From a checkpoint of a small image diffusion model.
Data: 88335 training examples, 29.3 epochs.
Rows from block 4, named by matrix and row number. Rows with one number belong to one attention dimension. Each number is 128 + 24 x the weight over the matrix's rms, rounded and kept within 0 to 255. All counts start at 0.
# q: attention query, key and value (stacked) (model.blocks.4.attn.qkv.weight, 768x256, the q third), inputs 172-255
# k: attention query, key and value (stacked) (model.blocks.4.attn.qkv.weight, 768x256, the k third), inputs 172-255
q.136 [124 102 132  92 117 143 138  90 139 109 118 135 186 113 153 127 163  65 172 140 148 142 104  88 128  93 106 146 160 124 219 132 141  98 133 143  87 138  65 114 165 105 125 155 125 144 130 109 161 128 114 137 141 125 115 222 107 156  89 113 126 136 112  81 133 119  89 108 143 124 118 142 137 101 114 124 116  68 115 145 156 142 133 121]
k.136 [136 177 127 122  87 134 114 133 101 120 121 160 143 126 136 112  86 100 168 147 157 150 145 120 144 224 136 123  87 119 125 105 146 104 133 116 148 201 150 137 135 110 126 124 111 171 130  99 146 162 139 137 125  92 125 127  73 136 101 121 121 132 121 114 134 146 163 146 106 116 115 170 100  97 113 142 102 153 118 130 131 158 136 166]
q.137 [100 107 116  94 113 100 104  99 156 179  64 111 145 113 124 176 124  55 131 128 161 123 158  54 148 120 123 126 125 177 128 193 133 118 112 171 146 126 117 128 100 121 135 108  97 163 123 118 197 166  87 114 162 122 119 157  72 168  84 135 168 152 100 126 173 100 125 113 142 140 113 164 153 163 109 127 148 173 113 154 115 155  91 120]
k.137 [114 122 143 116 138 136  91 112 127 130 105 127 142 119 149 118  94 147 152 135 155 165 135 139 107 209  92 180 127 153 117 152 151 145  77  92 133 105 120 243 119 110 115 129 136 133 137 131 158 186 109 127 150 149 109 167 110 123 133 171  82 167 103  80 147 102 138 170  95 156 100 109 132 131 153 118 153 122 112 177 136 138 133 131]
q.138 [124 103 133 112 156 125 178 153  91 131  94  73 126 131 102 123 114 147  88 117 125 121 126 117 112 151 107 123 121  95 107 152 118 113 102 106 155 175 131 146 131 172 137 154 127 102 152 123 164 114 102 124 144 144 121 121 138 146 157 152 134 102 108  95 171 124 150 116 124  90 168 169  72 135 152 124  85 136 143 112 101 106 117 144]
k.138 [131 125  89 141 136 113 205 135 116 143 129  75 153  92  92 141 141  89 152 146 131 127  78 117 125  58 124 135 129  96  49  81 110 109  74 130 148  72  79 133 166 103 106 148 157 144 152 157 122  39 149 142 155 149 144 104 175  86 114  96 154 156 117 161 141 124 124 109 113 170  91 140 122 149 135 117  93 132 153  78 138 126 159 100]
q.139 [122 125  89 165 106 181 119 117  99 102 146 196 136 146 137 128 205 127 133  95 168 118 141 110 152 117 130 152 129  95 117 131 150 183 168 157 114  97 155 131 129  69 119 142 181 164 105 160  38  63 145 161 138  61 105 109 128  91 100  79 169 137 151 137 135 121  88 151  98  90  93 107  77 159 151 131 154 124 131 104 170 156 135 143]
k.139 [136 150 136 165 134 153  64 113 119 109 133 160 137 119 114 142 219 163 101  91  77 140 178 110 141 152  68 151 135  84  79 119 142 127 168 135 164 133 109 184  79 113 183 106 131 119 161 161 114  45  77 129 138 153 120 110 115 108 105 126 132 116 149 126 185 115 159 103 194  93 171 120  78 164 168 123 173 147  90 101 115 108 116 200]
q.140 [141 163 134  99  87 178  95 101 134  77 144 106 134 116 118 143 108 127 126 119 133 120 152 168 134 163 129 176 154 156 118 102 121  94 124 133 125 116 123 126 113 149 121 116 176 158 124 133 146 174 134 135 134 163 168 148  61 112 126 123 114 141 107 174  93 140  94 144 134 148 110 139 176 110 116 160 187 124 142 141 157 135 141 109]
k.140 [149 106 135 146 150 183  90 105 120 133 150 127 164 160 134  86  73 122 132 102 134 116  94  99 125 134 124 142 196 178 190 115 115 149 129 111 137 126 144 112 130 132 138 108  88 115 107 118 137 183  94 113 132 113 109 126 107 192 120 180  88 116 148 166 139 123 131 104 151 161 133 162 123 105 157 154 141  78 139 154 142 132 120 137]
q.141 [144 135 160 121 132 156 152 108 151 165 151  94 151 114 127 134 108  75 119 109 111 145 110  96 109 156 137  94 150 151 180  99 134 168 107 172 140 172 105 139 159 115 126 127 100 137  90  74 143  91 129 150 127 102 120 105 147 137 165 106 147 148 142  77 194 105 170 158  71 128 113 144 121  59  97 114 151 100 135  91 161  77 139 122]
k.141 [123 134 122 117 110 119 175  68 144  89 188 117 177 116 144 151  88 152 161 102 165 132 137  78 130 164 121 191 110 140 154 116 134  95 117 109 187 177 154 191 117 128  94 130  96 150  99 118 160 102  99 167 125 109 103 142  97 126 146 152 155 150 131 157 126 149  75 147   0 111 145 148 101 108 120 121 158 127 151 106 105 125 117 210]
q.142 [134 131 117 124 154 151 104 150 124  88 138 164  80 115 191  89 147 100 183  84 138 122 113 130 150  72 127  41  73  30 223 126 134 110 173 103 146 164 178 140 103 111 119 163 152 114 189 126 132 164 199 147 133  87 143  94 115 120 131 118  98 115 156 121 153 111 103 181 100 117 144  98  95 135 187 116 101 145 152 144 104 126 154 143]
k.142 [122 153 116 124 117 117 120 166 137 100 171 167  52 124 160 182 113 121 151 179 121  82 171 148  98  79 156 104  58  89 186 179 133  90 123 128 146 170 150 174 132  95 161 129 112  63 155 126 144  87 125 134 150  97  94  89 151  92 116  87 120 162 127  92 156 125 115 145  91 138 125 116  76 125 130 113 109 139 121 167 127 139 138 126]
q.143 [142 118  95 151 143 147 143 127  78  35 152 165  69 123 179  57 148 124 173 159 150 112 119 153 167 142 124 125  82  80 134 136 158 125 144 111 122 160 165 117 109 127 117 162 176 144 142 134  88 104 141 160 105 110 148 130 165 107 130 153  88  94 158 101  67 131 120 136 172 126 109  91  88 139 133 170 111 142 133 105 157 151 136 120]
k.143 [169 115 140 153 126 114 173 175 131 114 101 209  85 141  98 133 112  91 119 157 106  95 118 134 160  83 163  75 112  95 135  90 120 132 127 157 104 102 129  88 150 114 130 103  90 128 145 130 103  45 114 129 148 144 135 121 165  98 115  98 131  73 140 178 133 157 151 119 213 139 163 105 128 142 115 134  67 204 110 103 141 105 138  81]
q.144 [169 179 156 107 145 156 173 142 153 162 135 109 118 114 143 115 166 144 114 118  99 141 144 155  89  67 136 117 140  73  98 105  86 114 118 139 119 108 114 124 139 104 134 128 107 158 150 140 120 113 201 113 177 128 100 155 108 147 123  88 121 135 136 116 138  99  88 121 159 152 127 140 154 133 107 150 109  77 118 139 122 116 173  56]
k.144 [114 148 142 127 101 173 151 153 162 133 157  78 122  88 100 166 120 151 129 115 113 128 137 139 130 154 166  94 129 130 101 137  89 139 159 102 144 164  84 118 147 161 161 125  72 168 151 135 135 106  92 137 131 136 117 130 166 133 104  71 137 104 129 105 155 137  95 136 137 161 141 217 140 164 146 156 161  75  98 146 123 118 119 101]
q.145 [166 102 110 146 150 115 138 182 132 100 124 130  97 129 124 155 113 120 141 124 141 102 130 103 140 122 159 127  77  93 108 144 134 164 138 112 152 162 157 135 125 104 126 122 158 110 150 143 101 150 133 134 136 139 143  97 133 153 103 160 112 107 134 168 120 120 133 134 140 140 113  92 112 166 135 115  80 198 132 178  70 137 111 134]
k.145 [117 144 120 126 148  77 134 159 137 137 108 155 124 145 139 132 144 116 126 162 135 111  89 146 121  76 138 110  96 119 141 175 154 164 117 136 129  95 147 206 127 130 109 125 128  56 140 131 128  79 139 109 136 145 113 107 203 114 134 144 129 123 145  95 113 135 138 142 138 132 144  57 129 148 122  96 112 178 105 161 131 122 123  88]
q.146 [149 138 145 127 113 124  46  93 151 107 148 150 173 144 165 150 119  76 148 142 126 142 115 130  88 108 139 132 146 173 191  94 117  71 154 149 133  91 116 147 157 130 142 146 124 108  88 119 177 168 124 124 116 130 110 146  80 146 135 132 135 161 129 141 147 126 103 157 106 137 160 118 131  86 109 114 131 110 149 153 192 118 135 134]
k.146 [138 125 127 127  95 141  89 102  91 116 174 157 130 165 179 113 109 126 144 138 157 123 162  89 120 180 138 132 111 136 195 194 147  91 130 111 153 222 139 205  95 145 129 157 196 119  81 127 162 213 120 134 119  90 133 136  43 155 111 168 121 145 162 103 112 118 127  96 103 102 153 131  86 116 132 137 167 139 104 183 143 150 125 170]
q.147 [136 116 145 163 147 125 176 138 131  77 120 131 124 163 115 125  74 130 153 113 132 101 155 106  86 148 133 158 108 155  82  96 140 135 167  91 115  90 141 160 158 119 153 126 145 139 107  93 112 147  94 149  87 142 156  94 155 126 142 165 107  77 130 134  71 178  93 112 144 146 109 109 123 125 107 147 130 150 126 156 170 141  78 134]
k.147 [160  94 148 162 143  97  58 163 150 121 132 193 115 152 142  92 143 179 117 135  88 145 131 149 141 110  97 108 167 124 110 138 138 112 122 117 121 118 150 169 104 127 129 178 193 149 111  92 151 200  81 110 121  98 172 116 129 124 167 146 131 102 127 216  96 150 112  93  81 161 157  74 155 136 110 106 118 157 111 112 140  95 122 137]
q.148 [172 102 118 154 120  70  96 118 149 140 127 124 146 164 172 136 121  59 139 120 147 136  90  78 124 154  89 119 108 166 146 145 154 162 110 126 140 162 105 122 113 147 149 133 106  82 137 125 127  95  77 123 128 136 112 101 127 148 124 152 122 124 125  94 121 141 140 137 133 160 126  93 115 118  98 116 120 167 100 162 123 119 151 137]
k.148 [ 95 143 104 107 122  98 132 133 113 134 136 121 132 115 138 178 133 161 141 174 118 120 117 122 106 146 132 170 143 123 141 132 129  99 123 151 165 137 176 218 111  97  80 127  87  89 109 135 165 124 177 123 125 125  98 165 140  88 108 168 137 162 151 113 101 126 181 126  38 126 150  66 110 132 117  58 153 178 132 134 119 153 137 100]
q.149 [141 119 172 134 133  83 169 105 134 136 141 119  61 101 160 115 151 152 149 122  95 136 155 108 124 173 113 152 124  96 124 127 125 172 104 178 129 125 182 140  93  80 130 155  81 110 112 111 123  40 174 144 114 119 110 169 170 139 151 114  93 161 149  74 127  93 144 144 125 154  96 108 139 105  85  97 131 116  73  91 110 110 127 126]
k.149 [ 74 117 170 109  96  94 153 140 146 147 130 116  91 103 116 164 153 194 118 122  90 132 161 146 105 187 165 122 154 136  76 116 109  93 109 145 115 113  87 134 119 164 187 138 102 142 102  80 119 105 116 158  84 162 132 155 112  87 149  79 140  91 127 115  99 162 114 127 116 122 133 116 121 111  80 126  76 125 123 102 132 103 108 133]
q.150 [ 82 133 147 125  97 175  74 102  93 123 123 170 115 135 152 166 139 130  83 103 124  81 134  38 114 102 152 110 154 129  62 147  73 126 149 183 137  99 120 127  90 109 146 116 111 114 127 133 124 140 120  84 134 115 126 141 156 159 103 109 152 182 139 172 148 101 137 129 120 190 127 177 120 118  84  77 177 113 130 152 141 125  86 117]
k.150 [123 109 138 133 128 118 117  70  90 122 148  66 130  91 139 123 144 154 143 101 198 159 150 112 134 165 117  83 177 130 127 150 152 145 146 129 103 134 117 132 168 120 176  79 207 108 105 134 119 150 116 117  83 135  90 161  34 134 121 116  77 116 115  87 112 102 100 151 186 135  97 142 156  92  93 171 191  80  95 128 130 126  99 161]
q.151 [111 138 109 154  68 108 111 137 112 122 164 124 183 129  93 161 100 162 109 145 142 147 105 210 131 183 153 187 153 211 138  78 109 154 104 130 124 121  94 123 161 151 130 105 155 130  74 157 144 141 119 135 115 137 162  94 133  92 140 136 104 132 120 234 131 143 171 144  72  83 115  87 171  89 112 150 155 138 136 105 150 119 163 145]
k.151 [110 106 142 107 129 112 125  96 130 125 111 161 173 177 139  90 131 120 102 103 135 150  97 118 131 121 129 166 121 158 178 141 137 139 134 149 133  99 171 104 122 183  94 128 156 114 100 104  93 174 142 131  92 138 165 132 119 155 148 156 145 114 149 114 110 125 137  86 149  48 131  92 147 103 103 129  93 136 135  89 121 124 122 153]
q.152 [123 145 123 155 146 135 185 156 101  86 126 207 194 176 119 123 189 140  81 142 140  98 149 114 129  59 146 100 175  99 139 100 108 163 142 131 117 133 137 127 226 101 118 141 110 132 141 136 103  93 182 115 106 107 112 138 150 120 109 132 159 130 148 180  97 128  86 149 115 117 122 122 141  96 145  65 105 135 120 126 119 134  90 133]
k.152 [160 134 131 152 149 128 152  99 136 147 144 178 147 114 112 118 150 133  95 120 115 135 151 145 150 107  82  85  84  80  76 165 140 190 203 125 154 150 111 202 123  62 121 136 158  46 154 124 121  73 161 117 118 123 127 130 176 154 148 121 169 113 145  81 150 133 141 129  97  82 108  92 125 145 114 155  94 123  96 155 115 103 114 122]
q.153 [136 164  85 125 154 145 115 170 113 171 141 173 121 144  92 153  98 168  73 141 119 126 121 177 132  80 165  69 139 111 125 133 154 101 181  87  93 134  83 137 128 174 128 102  99 136 144 156 166 176 128 112 156 139 130  69 136  79 118  94 154  85 129 144 136 199 116 153 120 157 171 162 117 185 149 121 139  96 130 149 105 151 131 123]
k.153 [152 117 107 151 152 172  86 141 114 136 159 108 105 122 153 101 124 143 143 135 118 111 150 152 115  65  90 120 132 130 165 128  91  45 143 108 124 132 111  83 138 129  97 140 181 172 151 163 156 165 126  95 129  93 132 114 122 134 154 135 120 140 119 123 131 123  88 106 113 161 122 161 131 139 133 138 188  92 147 119 125 152 143 110]
q.154 [110 144  99 119 112 106 127 138 138  99 146 116 115 139 127 110  90 124 146 124 121 122 104 162 171 181 133 116 128 134  58 116 140 135 109  96 115 141 124 125  80 170 116 119 146 123 108 149 125 179 166 113 147 155 152 146 127 102 113 148  93  94 114 171  92 145 151 144 167 180 133 140 178 166 139 132 180 131 121 101  98 153 124  66]
k.154 [135 124 131 135 141 154 115 140 126 118 137 129 120 147 140 103  85 143 134 174 148 104  93 148 121 109 156 136 180 163 197 104  93 117 147 138  96  75 117 101 139 144 148 112 126 144  86 131 131 186 146  98 106 149 125 126 151 113 142 131  72 105 154 104 119 131 106  99 188 228 117 131 181  84 112 148 108 120 134  88 129 142 137  81]
q.155 [118 111 159 121 137 154  59  88 136 133 114 153  57  98 200 144 132 102 112  85 138 127 153  96 154 144 118  90 112 121 159 135 116 155 121 152 132 119 226 125  74 101 126 139 116 132 130 100  83 129  89 131 127 106 158 107 110 160 124 129 124 132 106  93 114  96 107 136 146 146 105 121 129 127 129 103 142 147 153 114 119 126 132 136]
k.155 [ 95 126 131 129 126 124 108 140 143  93 147 125  87 136 170 165 127 193 178 120  97 128 152 114  98 135 131 123 165  83 124 143 126  80 116 138 128  96 148 117  96  74 163 101  45 114 131 129 114 134 127 122 119 111  76 145  95  91 137 122  84 126 136 175 115 127  87 154  55 147 110  82 137 127 178 128 144 132 118 178 136 106 115 149]
q.156 [161 119  98 131 131  98 178 134  70 150 116 152 138 134 166  79  77 138 118 137 125  67 115 140 132 153 167 125 126 120  94 124  82 140 112 152 144 110 149 148 181 127 107 151 116 155  83 152 102  79 182  93 126 125 130 133 164 134 175 143 123 141 145 136 116 129 115  96 154  56 143 144 154 113 137 162 114 148 139  94 167 107 134 112]
k.156 [100 125 130 139 144  87 146 159 162  97 150 162 158 123  74 124 159 163 106 131  92 138 115 164 145 123 136 106 148 109  63 155 130 162 119 139 103 105 102 147 137 164 129 152 167 141 124 128 111 140 120 145 119 165 165 148 165  89 131  93 161 105 116 125 124 126 127 119 140 101 117  99 165 131 101 137  53 149 109 137 130  79 125 120]
q.157 [124 118 162  86 123 129  73 116 150 163 111 133 153 105 130 129 105 134 112 147  97 146  86 179 111 122 130 124 131 191 144 137 105  89 101 142 113  71 138 115 132 182  99 136 116 121  79 106 105 161 161 106 129 132 115 149  99 127 153 110 137 162  97 104 171 113 149 124 134  75 131 157 179 129 134 128 135  97 133 113 142 122 191 138]
k.157 [ 82 139 114  77  99 115 118 102 140 127 140  64 136 138 147 125 145 143 137 135 111 165 156 179 129 154 161 167 141 129 152 151 123  91 118 129 103 141 146  43  81 174 134 140 105 153  89 122 113 192 154 135  97 122 143 168  97 102 134  78 119 142 121 108 104 128  96 131 154  55 130 160 191  97 156 156 114 109 160 137 109 133 141 106]
q.158 [102 146 130 119 144 162 124 138 103  92 130 147 116 145 148 158  89 101 113 133 104  88 152 122 138 107 135 120 126  82 202 163 110  78 129 137 151 160 132 125 122 150 121 141 140 104 148 117 181 205 109 113 110 125 168 107 105 126 125 121 110 152  99 154 153 138  92 160 123 162 149 166 122 109 131 111 150 130 171 155 123 110 117 166]
k.158 [153 110 119 143 135 196 129  85  81 134 145 121 116 128 131 102  77  84 140 113 185 109 151  97 120 106 129  98 102 150 203 135 136 147  93 108 130 152 119  93 155 113 150 115 144  99 127 148 160 106 100 125 157  99  95 122 106 163 122 163 103 154 158 129 161  95 139 149  84 137  89 150  82 123 129 128 166 114 163 187 144 110 119 156]
q.159 [126 145 148 132 165 159  92 137 130 125 138  87  75 108 141 133 103 121 116  76  79 124 101  91  97 116 128 107 112 106  11  92  87 117 117 156 165 106 156 133  55 137 128 110 130 115 144 103 103 154 133 108 128 134 143  73 138 155 162 111 104 148 134 145 211  86 133 133 132 175 132 137 154 153 107 155 167 116 165  99 101 127 122 147]
k.159 [115 131 103 122 116 151 114 139 113 114 188  29 121 124 126 138 127 134 170  76 145 142 109  73 118  89 127 141 203 108 124 126 137 137 136 113 137 121 112 134 160 122 187  96 172  96 125 157 124 134  82 153 151 139  98 109  98 132 104 127 107 128 100 101 132 126  80 119 156 215 116 154 160 142 143 118 215  83 127 132 129 120 105 145]
q.160 [ 80 105 102 113 134 174 217  79  97 174 147 133 142 112 127  97  75 127  79 117 135 113 153 143 154 112  68 101 176  87 219 142 138 124 105 111 115 131  75 139 198 138  81 161 105 158 162  98 113 143 152 140 122 109 165 125 182 110 111 109 144 134 105 121 109 132 143 127 116 134 133 159 133  94 125 107 154 100 146  80 122 133 142  90]
k.160 [138  91 141 136 131 172 193 107 129  82 134 117 170 122 142 122  52  79 108 171 138  97 142 142 122  92 121 110 113 153 204  85 109  92 112 104 176 126 129  70 197 100  77 125  75 168 129  91 144 128 141 108 132 116 114 144 118 150 140 129 120 131 130 139 167 133  89 182 102 122  74 194  75  75 120 133 105  93 202 126  87 112 112 163]
q.161 [162 157 136 116 145 158  87 133 137 157 117 131 121 149 120 132 141 147  87 151  93 140 108 191 105 139 155  83 138 111 114 109 156  97 134 103 133 100 139 134 107 164 108 114 107  90 106  94 124 151 127 122 114 123 136 118 144 113 164 100 123 111 102 130 140 134 133 132 132 103 139 142 125 149 172 120 122  99 175 113 164 122 155 107]
k.161 [ 87 115 136  96  93 150 143 123 149 138 158  92 135 107 116 118 108 149 133 121 113 112  94 104 130  70 184  94 151 113  80 139 104 100 140 157 132 148 133  19 113 175 107 145 160 114 124 132  94 133 156 134 110 113 132 154  83 111 121 110 139 138 132 160 121 145 109 120 123 145 141 146 154 116 157 120 131  69 153 167 109 121 151 141]
q.162 [ 81 135 118 178 129  77 128 129 114 180 178  92 107 124  69 161 105 186 104  93 141 147 135 160 152 106 111 169 174 136 152 104 123 121 125  99 171 111  57 131 146  95 183 118 122  93 133 184 206  49  96 115 140 173 174  77 114 126 139 102 132 130 139 135 143 141 101 121  77 108 168 116 130 139 125 147 150 106 134  96 152 136 147 167]
k.162 [181 141  94 151 143 117  88 127 109 129 102 121 112 140 122 110 147 136 122  35 103 112  93  85 102 157  97 165 143 148 101 102 120  65 123 165 128  90 130 152 141 106 156 151 172 184 148 126 119 127 114 134 108 103 149  98  89 175 125 145 185 131 124  79 103 120 131 106  92 126 110  97  66 136 102 132 155 109 128  82 135 160 113 174]
q.163 [172 127 137 120 128 163  77 129 105 126 122 117 108  99 158 119 131 107 130 143 134 135  94 163 117 127 161 137 126 156  81 128 123 129 103 147 184 132 146 101 115  89 120  91 144 135  87 161 114  73 159 106 167 135 105 123 122 145 120 132 142 129 112 129 143 124 110 147 135 140  86 130 145 161 114 142 178 109 131 167 167 122 192 106]
k.163 [117 121 154 139 108 132 118  85 129 135 152  86 119 135  95 164 124 168 162  61 107 117  67  88 125 167 175 132 185 138 103 111 106 135 137 130 107 121 124  44 121 152 151  92  51 153 119 160 155  91 116 126  90 132  92 156 118 144 116 125 127  92 165 116 129 146 114 136 151  95 174 150 167 107 121 161 186  83 117 152 106 130 133 146]
q.164 [140 102 128 113 149 134 193 125 155 167 139 169 119 127  82 142  90 138  79 153 130 140 135 182  86  86 142 150 138 132 200  87 168 110 113  84 141 145 129 100 214  90 112 107  88 105 153 142 117  90 109 131  92 119 147  58 174 123 146 125 174 133 147 168  96 188 110 142 116 123 103  89 122 123 120 129 119 118 166 117 124 106 158 172]
k.164 [144 127 149 151 113 119 174 108 111 139 126 138  99 161 119 116 129  89 100 104 104 109 120 105 178  72 132 105  78 135 180 129 121 131 138 140 146 167 148  35 136 110 104 121 117 147 160 132 135  42 154 118 131  96 151 101 154 186 152 161 180 104 149 105 142 139 130 182 100  48 105 134  79 113 118 115 143 109 167 154 117 128 140 167]
q.165 [143 158 155 108 157 188 173 150 139  95 119  95  95 132 155  97 147 142 181 118  95 136 127 107  56  68 130 111 103  48 127  96 103  89 158 110 163 143 102 121 129 109 150 152 135 114 211 133 175 174 169 136 104 142 113 128  98 171 151 117 110 134 132 120 153 134  85 120 124 159 131 118 130 140 138 150 103 101 148 160 134 130 126 116]
k.165 [143 126 145 151 126 173 180 151 134 118 140 103  86  92 107 144  90  93 140  82 178  93 122 105 117 114 147  96 108 140 156 130 120 142 148  82 158 207 111 151 179 135 173 123 114  95 141 108 148  96  75 118 159  88 118 102 152 158 108 125 126 121 127 124 140 138 112 144  94 181 139 159  87 149 102 132 148  80  98 156 143 131 113 120]
q.166 [169 180 127 126 148 160  82 178 142  87 150 151 114 130 145 126 161 162 149 134 101 135 120 160 113  88 158 102 158  82  34 101 110 130 176 131  97  97 141 117  96 124 126 126 146  98 147 146  83 114 141 104 143 137 135 134 132 123 118  99 105 116 143 187 140 115  84 147 159 157 122 130 143 179 165 134 124  93 119 146 136 144 126  84]
k.166 [132 159 113 163 124 171  95 151 128 159 153  81 121 134  94 122 169 148 154  80  99 117  99  92 151 117 121  76 169  74  65 142 108 119 198 138 123 136  70 115 135 134 171  86 152 107 136 149 112 119 115 143 142 140 100 122 130 134 101 122 125  91 117  92 140 146 118  93 180 227 142 148 177 135 159 120 193 101 100 140 133 145 126 105]
q.167 [113  79 103 141 156  84 159 126 110  90 127 128  95 119 125 102 160 102 126 124 156 152 114  72 140 129 125 107  83 111  83 122 165 153  96 127 162 160 131 115 129 151 130 137 120 141 126 146 131 101 149 146 121 121 105 111 207 138 117 143 162 121 138  63 157 123 183 128 122 124 104 100 128 140 121  92 135 119 118  88  95  95 107 180]
k.167 [137 121 136 147 101 146 174 142  92 138 121 171 112 113 110 154 169 107 130 126 150 135  98 127 121  99 143 186  96  98  82  77 143 144 155 135 138  80 118 128 162  83 147 123 109 132 148 135 129  30 108 140 135 145 152  93 121  70 137 130 132 110 109 110 132 167 107 139 159 134 130 148 135 132  87 144 116 137 151  55 135 153 165  99]
q.168 [114 154 112  98 134 162 126 145 128 142 139 118 133 104 140 145 148 140 109 127  89 158 140 135 143 171 137 118 130 106  39 105 138 125 128 172 106 112 172 121  85 183 114 107 121 153 131 153 119 151 177 140 139 145  97 125 140  93 103  83 156 134 146 104 121 130 129 173 155 155 146 165 138 162 111  85 157  99  97 102 126 138 131 104]
k.168 [113 138 123 127 108 183 128 106 113 157 140  73 125 126 112 159 141 169 125 129 131 141  89 137 146 133 156 143 189 116 111  92 107  78 161 119 109 116  77 131 127 125 117 104 151 142 122 156 152 158 121 127 105 131 108 151  94 121 102 126  89  87 119 145 152 138 101 120 180 191 146 199 129 116 147 159 144  78 163 103 108 146 129 140]
q.169 [105 135 132  89 132 164 157 126 100 103 124 100 115 172  84 100 139 138 115 158 102 132 120 161 128 131 133  95 169 111 103 117 143 126 130  88 133 149 125 112 140 122 108 126 115 158 125 120 120 132 146 103  81 101  92 145 135 109 148 139 142  81 124 148 118 186 147 133 117 162 135 185 149 112 179 129 161  80 162 125 124  88 118 134]
k.169 [167 101 154 162 128 197 149  78 121 123 144 116 151 100 101  95  98  89 103 111 168 100  95 101 135 102 123  81 157 153 133  79 102 157 144 130 123 142 124  30 146 104 160 126 110 170 116 149 156 105 130 125 133 121 121 129 123 152 145 135 118 143 150 149 132 140  95 114 129 153 125 178 149 113 124 154 139  52 131 117 119 132 134 155]
q.170 [149 126 111 123 126  75 183 126 139 129 104 156 166 161 130 123 196  63 132 192 135 175  96  94 130 115 155 134 101  92 175 124 152 137 130 118 120 136 152 127 179  77 124 126 101  91 126 170 119 148 198 123 130  88  52 139 115 141  77 131 151 124 148 117 154 135 111 142 145 126 124 118 134 106 141  58  62 143 113 147 112 114 148  84]
k.170 [111 124 152 102  97  96 168 136 127 184 103 144 128 124 146 174 127 148  97 190 139 106 118 200 117 145 161  93  48 146 131 172 133  84 137 119 118 197 107 153  99 122 120 157 137 116 133 131 174 141 204 114  95 142 140 178 168  86 136 128 146 125 131  27 144 171 145 169 163  70 174 112  78 136  90 119  79 128 103 164 107 155 134 101]
q.171 [119 155 111 115 154 183 116 134 153 162 115 120  95 128 118 137 192 159 140 133 122 149 158 142 147 114 109 106 172  52 135 142 129 111 161 115 114 108 127 124 117  79 113 119 106 126 144 126 110 128 139 126 145 103 116 142 124 121 114 100 136 132 117 119 151 118  90 138 160 146 117 155 134 165 169  90 124 107 128 131 110 175 111  86]
k.171 [131 138 128 148 123 163 111 143 134 156 131  90 132 118 122 122 112 152 145 136  94 100 129 120 117 158 150  89 161 113  80 118 103 110 144 114 132 164  64 106 109 124 123 123 154 117 148 146 130 121 125 113 127 138 100 166 117 151 123 121 124 113 127  87 158 147 103 126 157 211 138 166 102 126 170 120 153 100 119 160 109 125 125 147]
q.172 [100 175 145 123 143 124 139 124 129 137 196 115 105 159 131 107  85 142  97 116 115 118 176 149 125 111 131  93 144  74 136  94 146  98 119  90 112 139 121 111 124 193 109 154  93 135 165 115 139 166 112 136  97 157 154 126 155 120 123 116  61 111 143 160  31 143 150 151 165 159 170 111 152  89 118 109  98 109 122 123  99 128 136  95]
k.172 [145  91 129 125 119 190 175 131 122 137 128 162  96 146 123 120 102 131 109 169 136  94 129 143 134  36 143  80 130 171 177 121 112 148 157 143 140  88 154  57 148 122 110 121  86 123 122  97 113 158 175 100 103 134 116 133 156 188 144 122 124 127 141 198 100 151 139 148 121 171 110 142 127 118 128 172 126  95 158 166 148 119 127  82]
q.173 [116 141 161 107 133 127 154 134 115  68 119 170 136 147 136 153 170 102 119  69 136 129 182  72  96  95 113 148 147  55 126 113  75 175 121 158 118 158 110 119 188  85 158 145 119 103 150 126 132  96 120 131 110  98 108 103 135 151 116 128 120 165 143 132 103 102  92 147 111 183 126 111 103  96 100  82 139 117 127 171 101 121 113 192]
k.173 [158 126 112 146 109 137 137 110 103 147 115 142  85 103 117 131 155 143 168 103 171 152 157 101 129 142  80  79  94  97 160 122 136 187 173 115 140 146 145 177 124  50 207 123 130  71 158 136 127  56 117 134 132 122 114  95 151 132 130 129 148 133 155 101 123 135 167 156  64 116  94 136 106 130  94 111 135 139 125 108 126 121 113 175]
q.174 [ 97 138 153 153 135  22  88 152 160 163 137  69  90 144  52 164  73 143 138  90  90 140 124 113 141  65 119 103 159 166 132 117 118 106 123  87 156  95  71 115  96 116 147  73 106 115 156 108 189 116 101  90 101 169 176  96 159 155 139 126 104 113 129 161 161 157 138 117 117 163 187 145 160 133 111 130 168  88 144 129  81 103  56 166]
k.174 [153 110 116 144 137 108  76 118 113 135 159  80 112 143 179  79  97  99 130  86 173 114 120  91 112  89 128 113 137 178 135 117 155 124 137 142 128  90 174  77 160 110 159 134 157 142 126 103 135 155 136 115 140 104 147  72  60 168 163 176 139 150 137  81  77 117 117 129  81 178  90 123 120 124 102 135 217  61 128 152 147 140 140  97]
q.175 [159 152 119 118 150  77  88 136 137 136 100 159 121 117 128 140 113 115 114 140 121 114 128 116 137 135 150 106  88 145  39 154 125 127 113 148 131 125 180 135  63 184 148  94 105 139 131 142 162 163 136 107 144 151 136  77 150 140 125 141 135 129 132 124 145  94 121 127 160 125 159 111 146 167 113 143 110 197 105 144 102 148 121 124]
k.175 [108 103 125 109 143 135 121 170 143 157 137 137 105 137 139 149 147 175 117 150 100 134 147 175 109  82 139 175 148  97  93 150 127 148 106 117 108  57 100 193 111 140  61 148 153  79 122 140 130 157 111 126 146 165 106 144 158  68 140 116 117 141 100 105 147 126 146 121 149 144 135  84 164 165 126  96 136 143 123 142 151  98 133  63]
q.176 [119 106 137 159 115 114 151 120 132  94 118  91 160 126 127 115 137 140 135  82 155 139 121 109 115  93 112 171 167 164 129  76 105 142 121 126 118  99  76 123 164  88 149 130 138 145 129 175 157  84 136 151 110 159 126 166 122 171 105 121 135 127 131 118 130 134  73 116 144 118 136 115 160 120  61 141 123 103  85 128 138 147 108 134]
k.176 [143 144 148 163 108 113 127 138 101 120 138 133 147 133 119 132 165 146 148  73 117 158 114  96 161 204  96 132 157 136  88 111 116 152 157 126 148 145 134 201 142 111 145 142 162 137 137  86 135 160  86 123 134 116 136 125 103 176 112 127 145 104 150  93 110 143 167  92 126 132 128 126  97 132  93 145 129 139  86  93 139 121 132 113]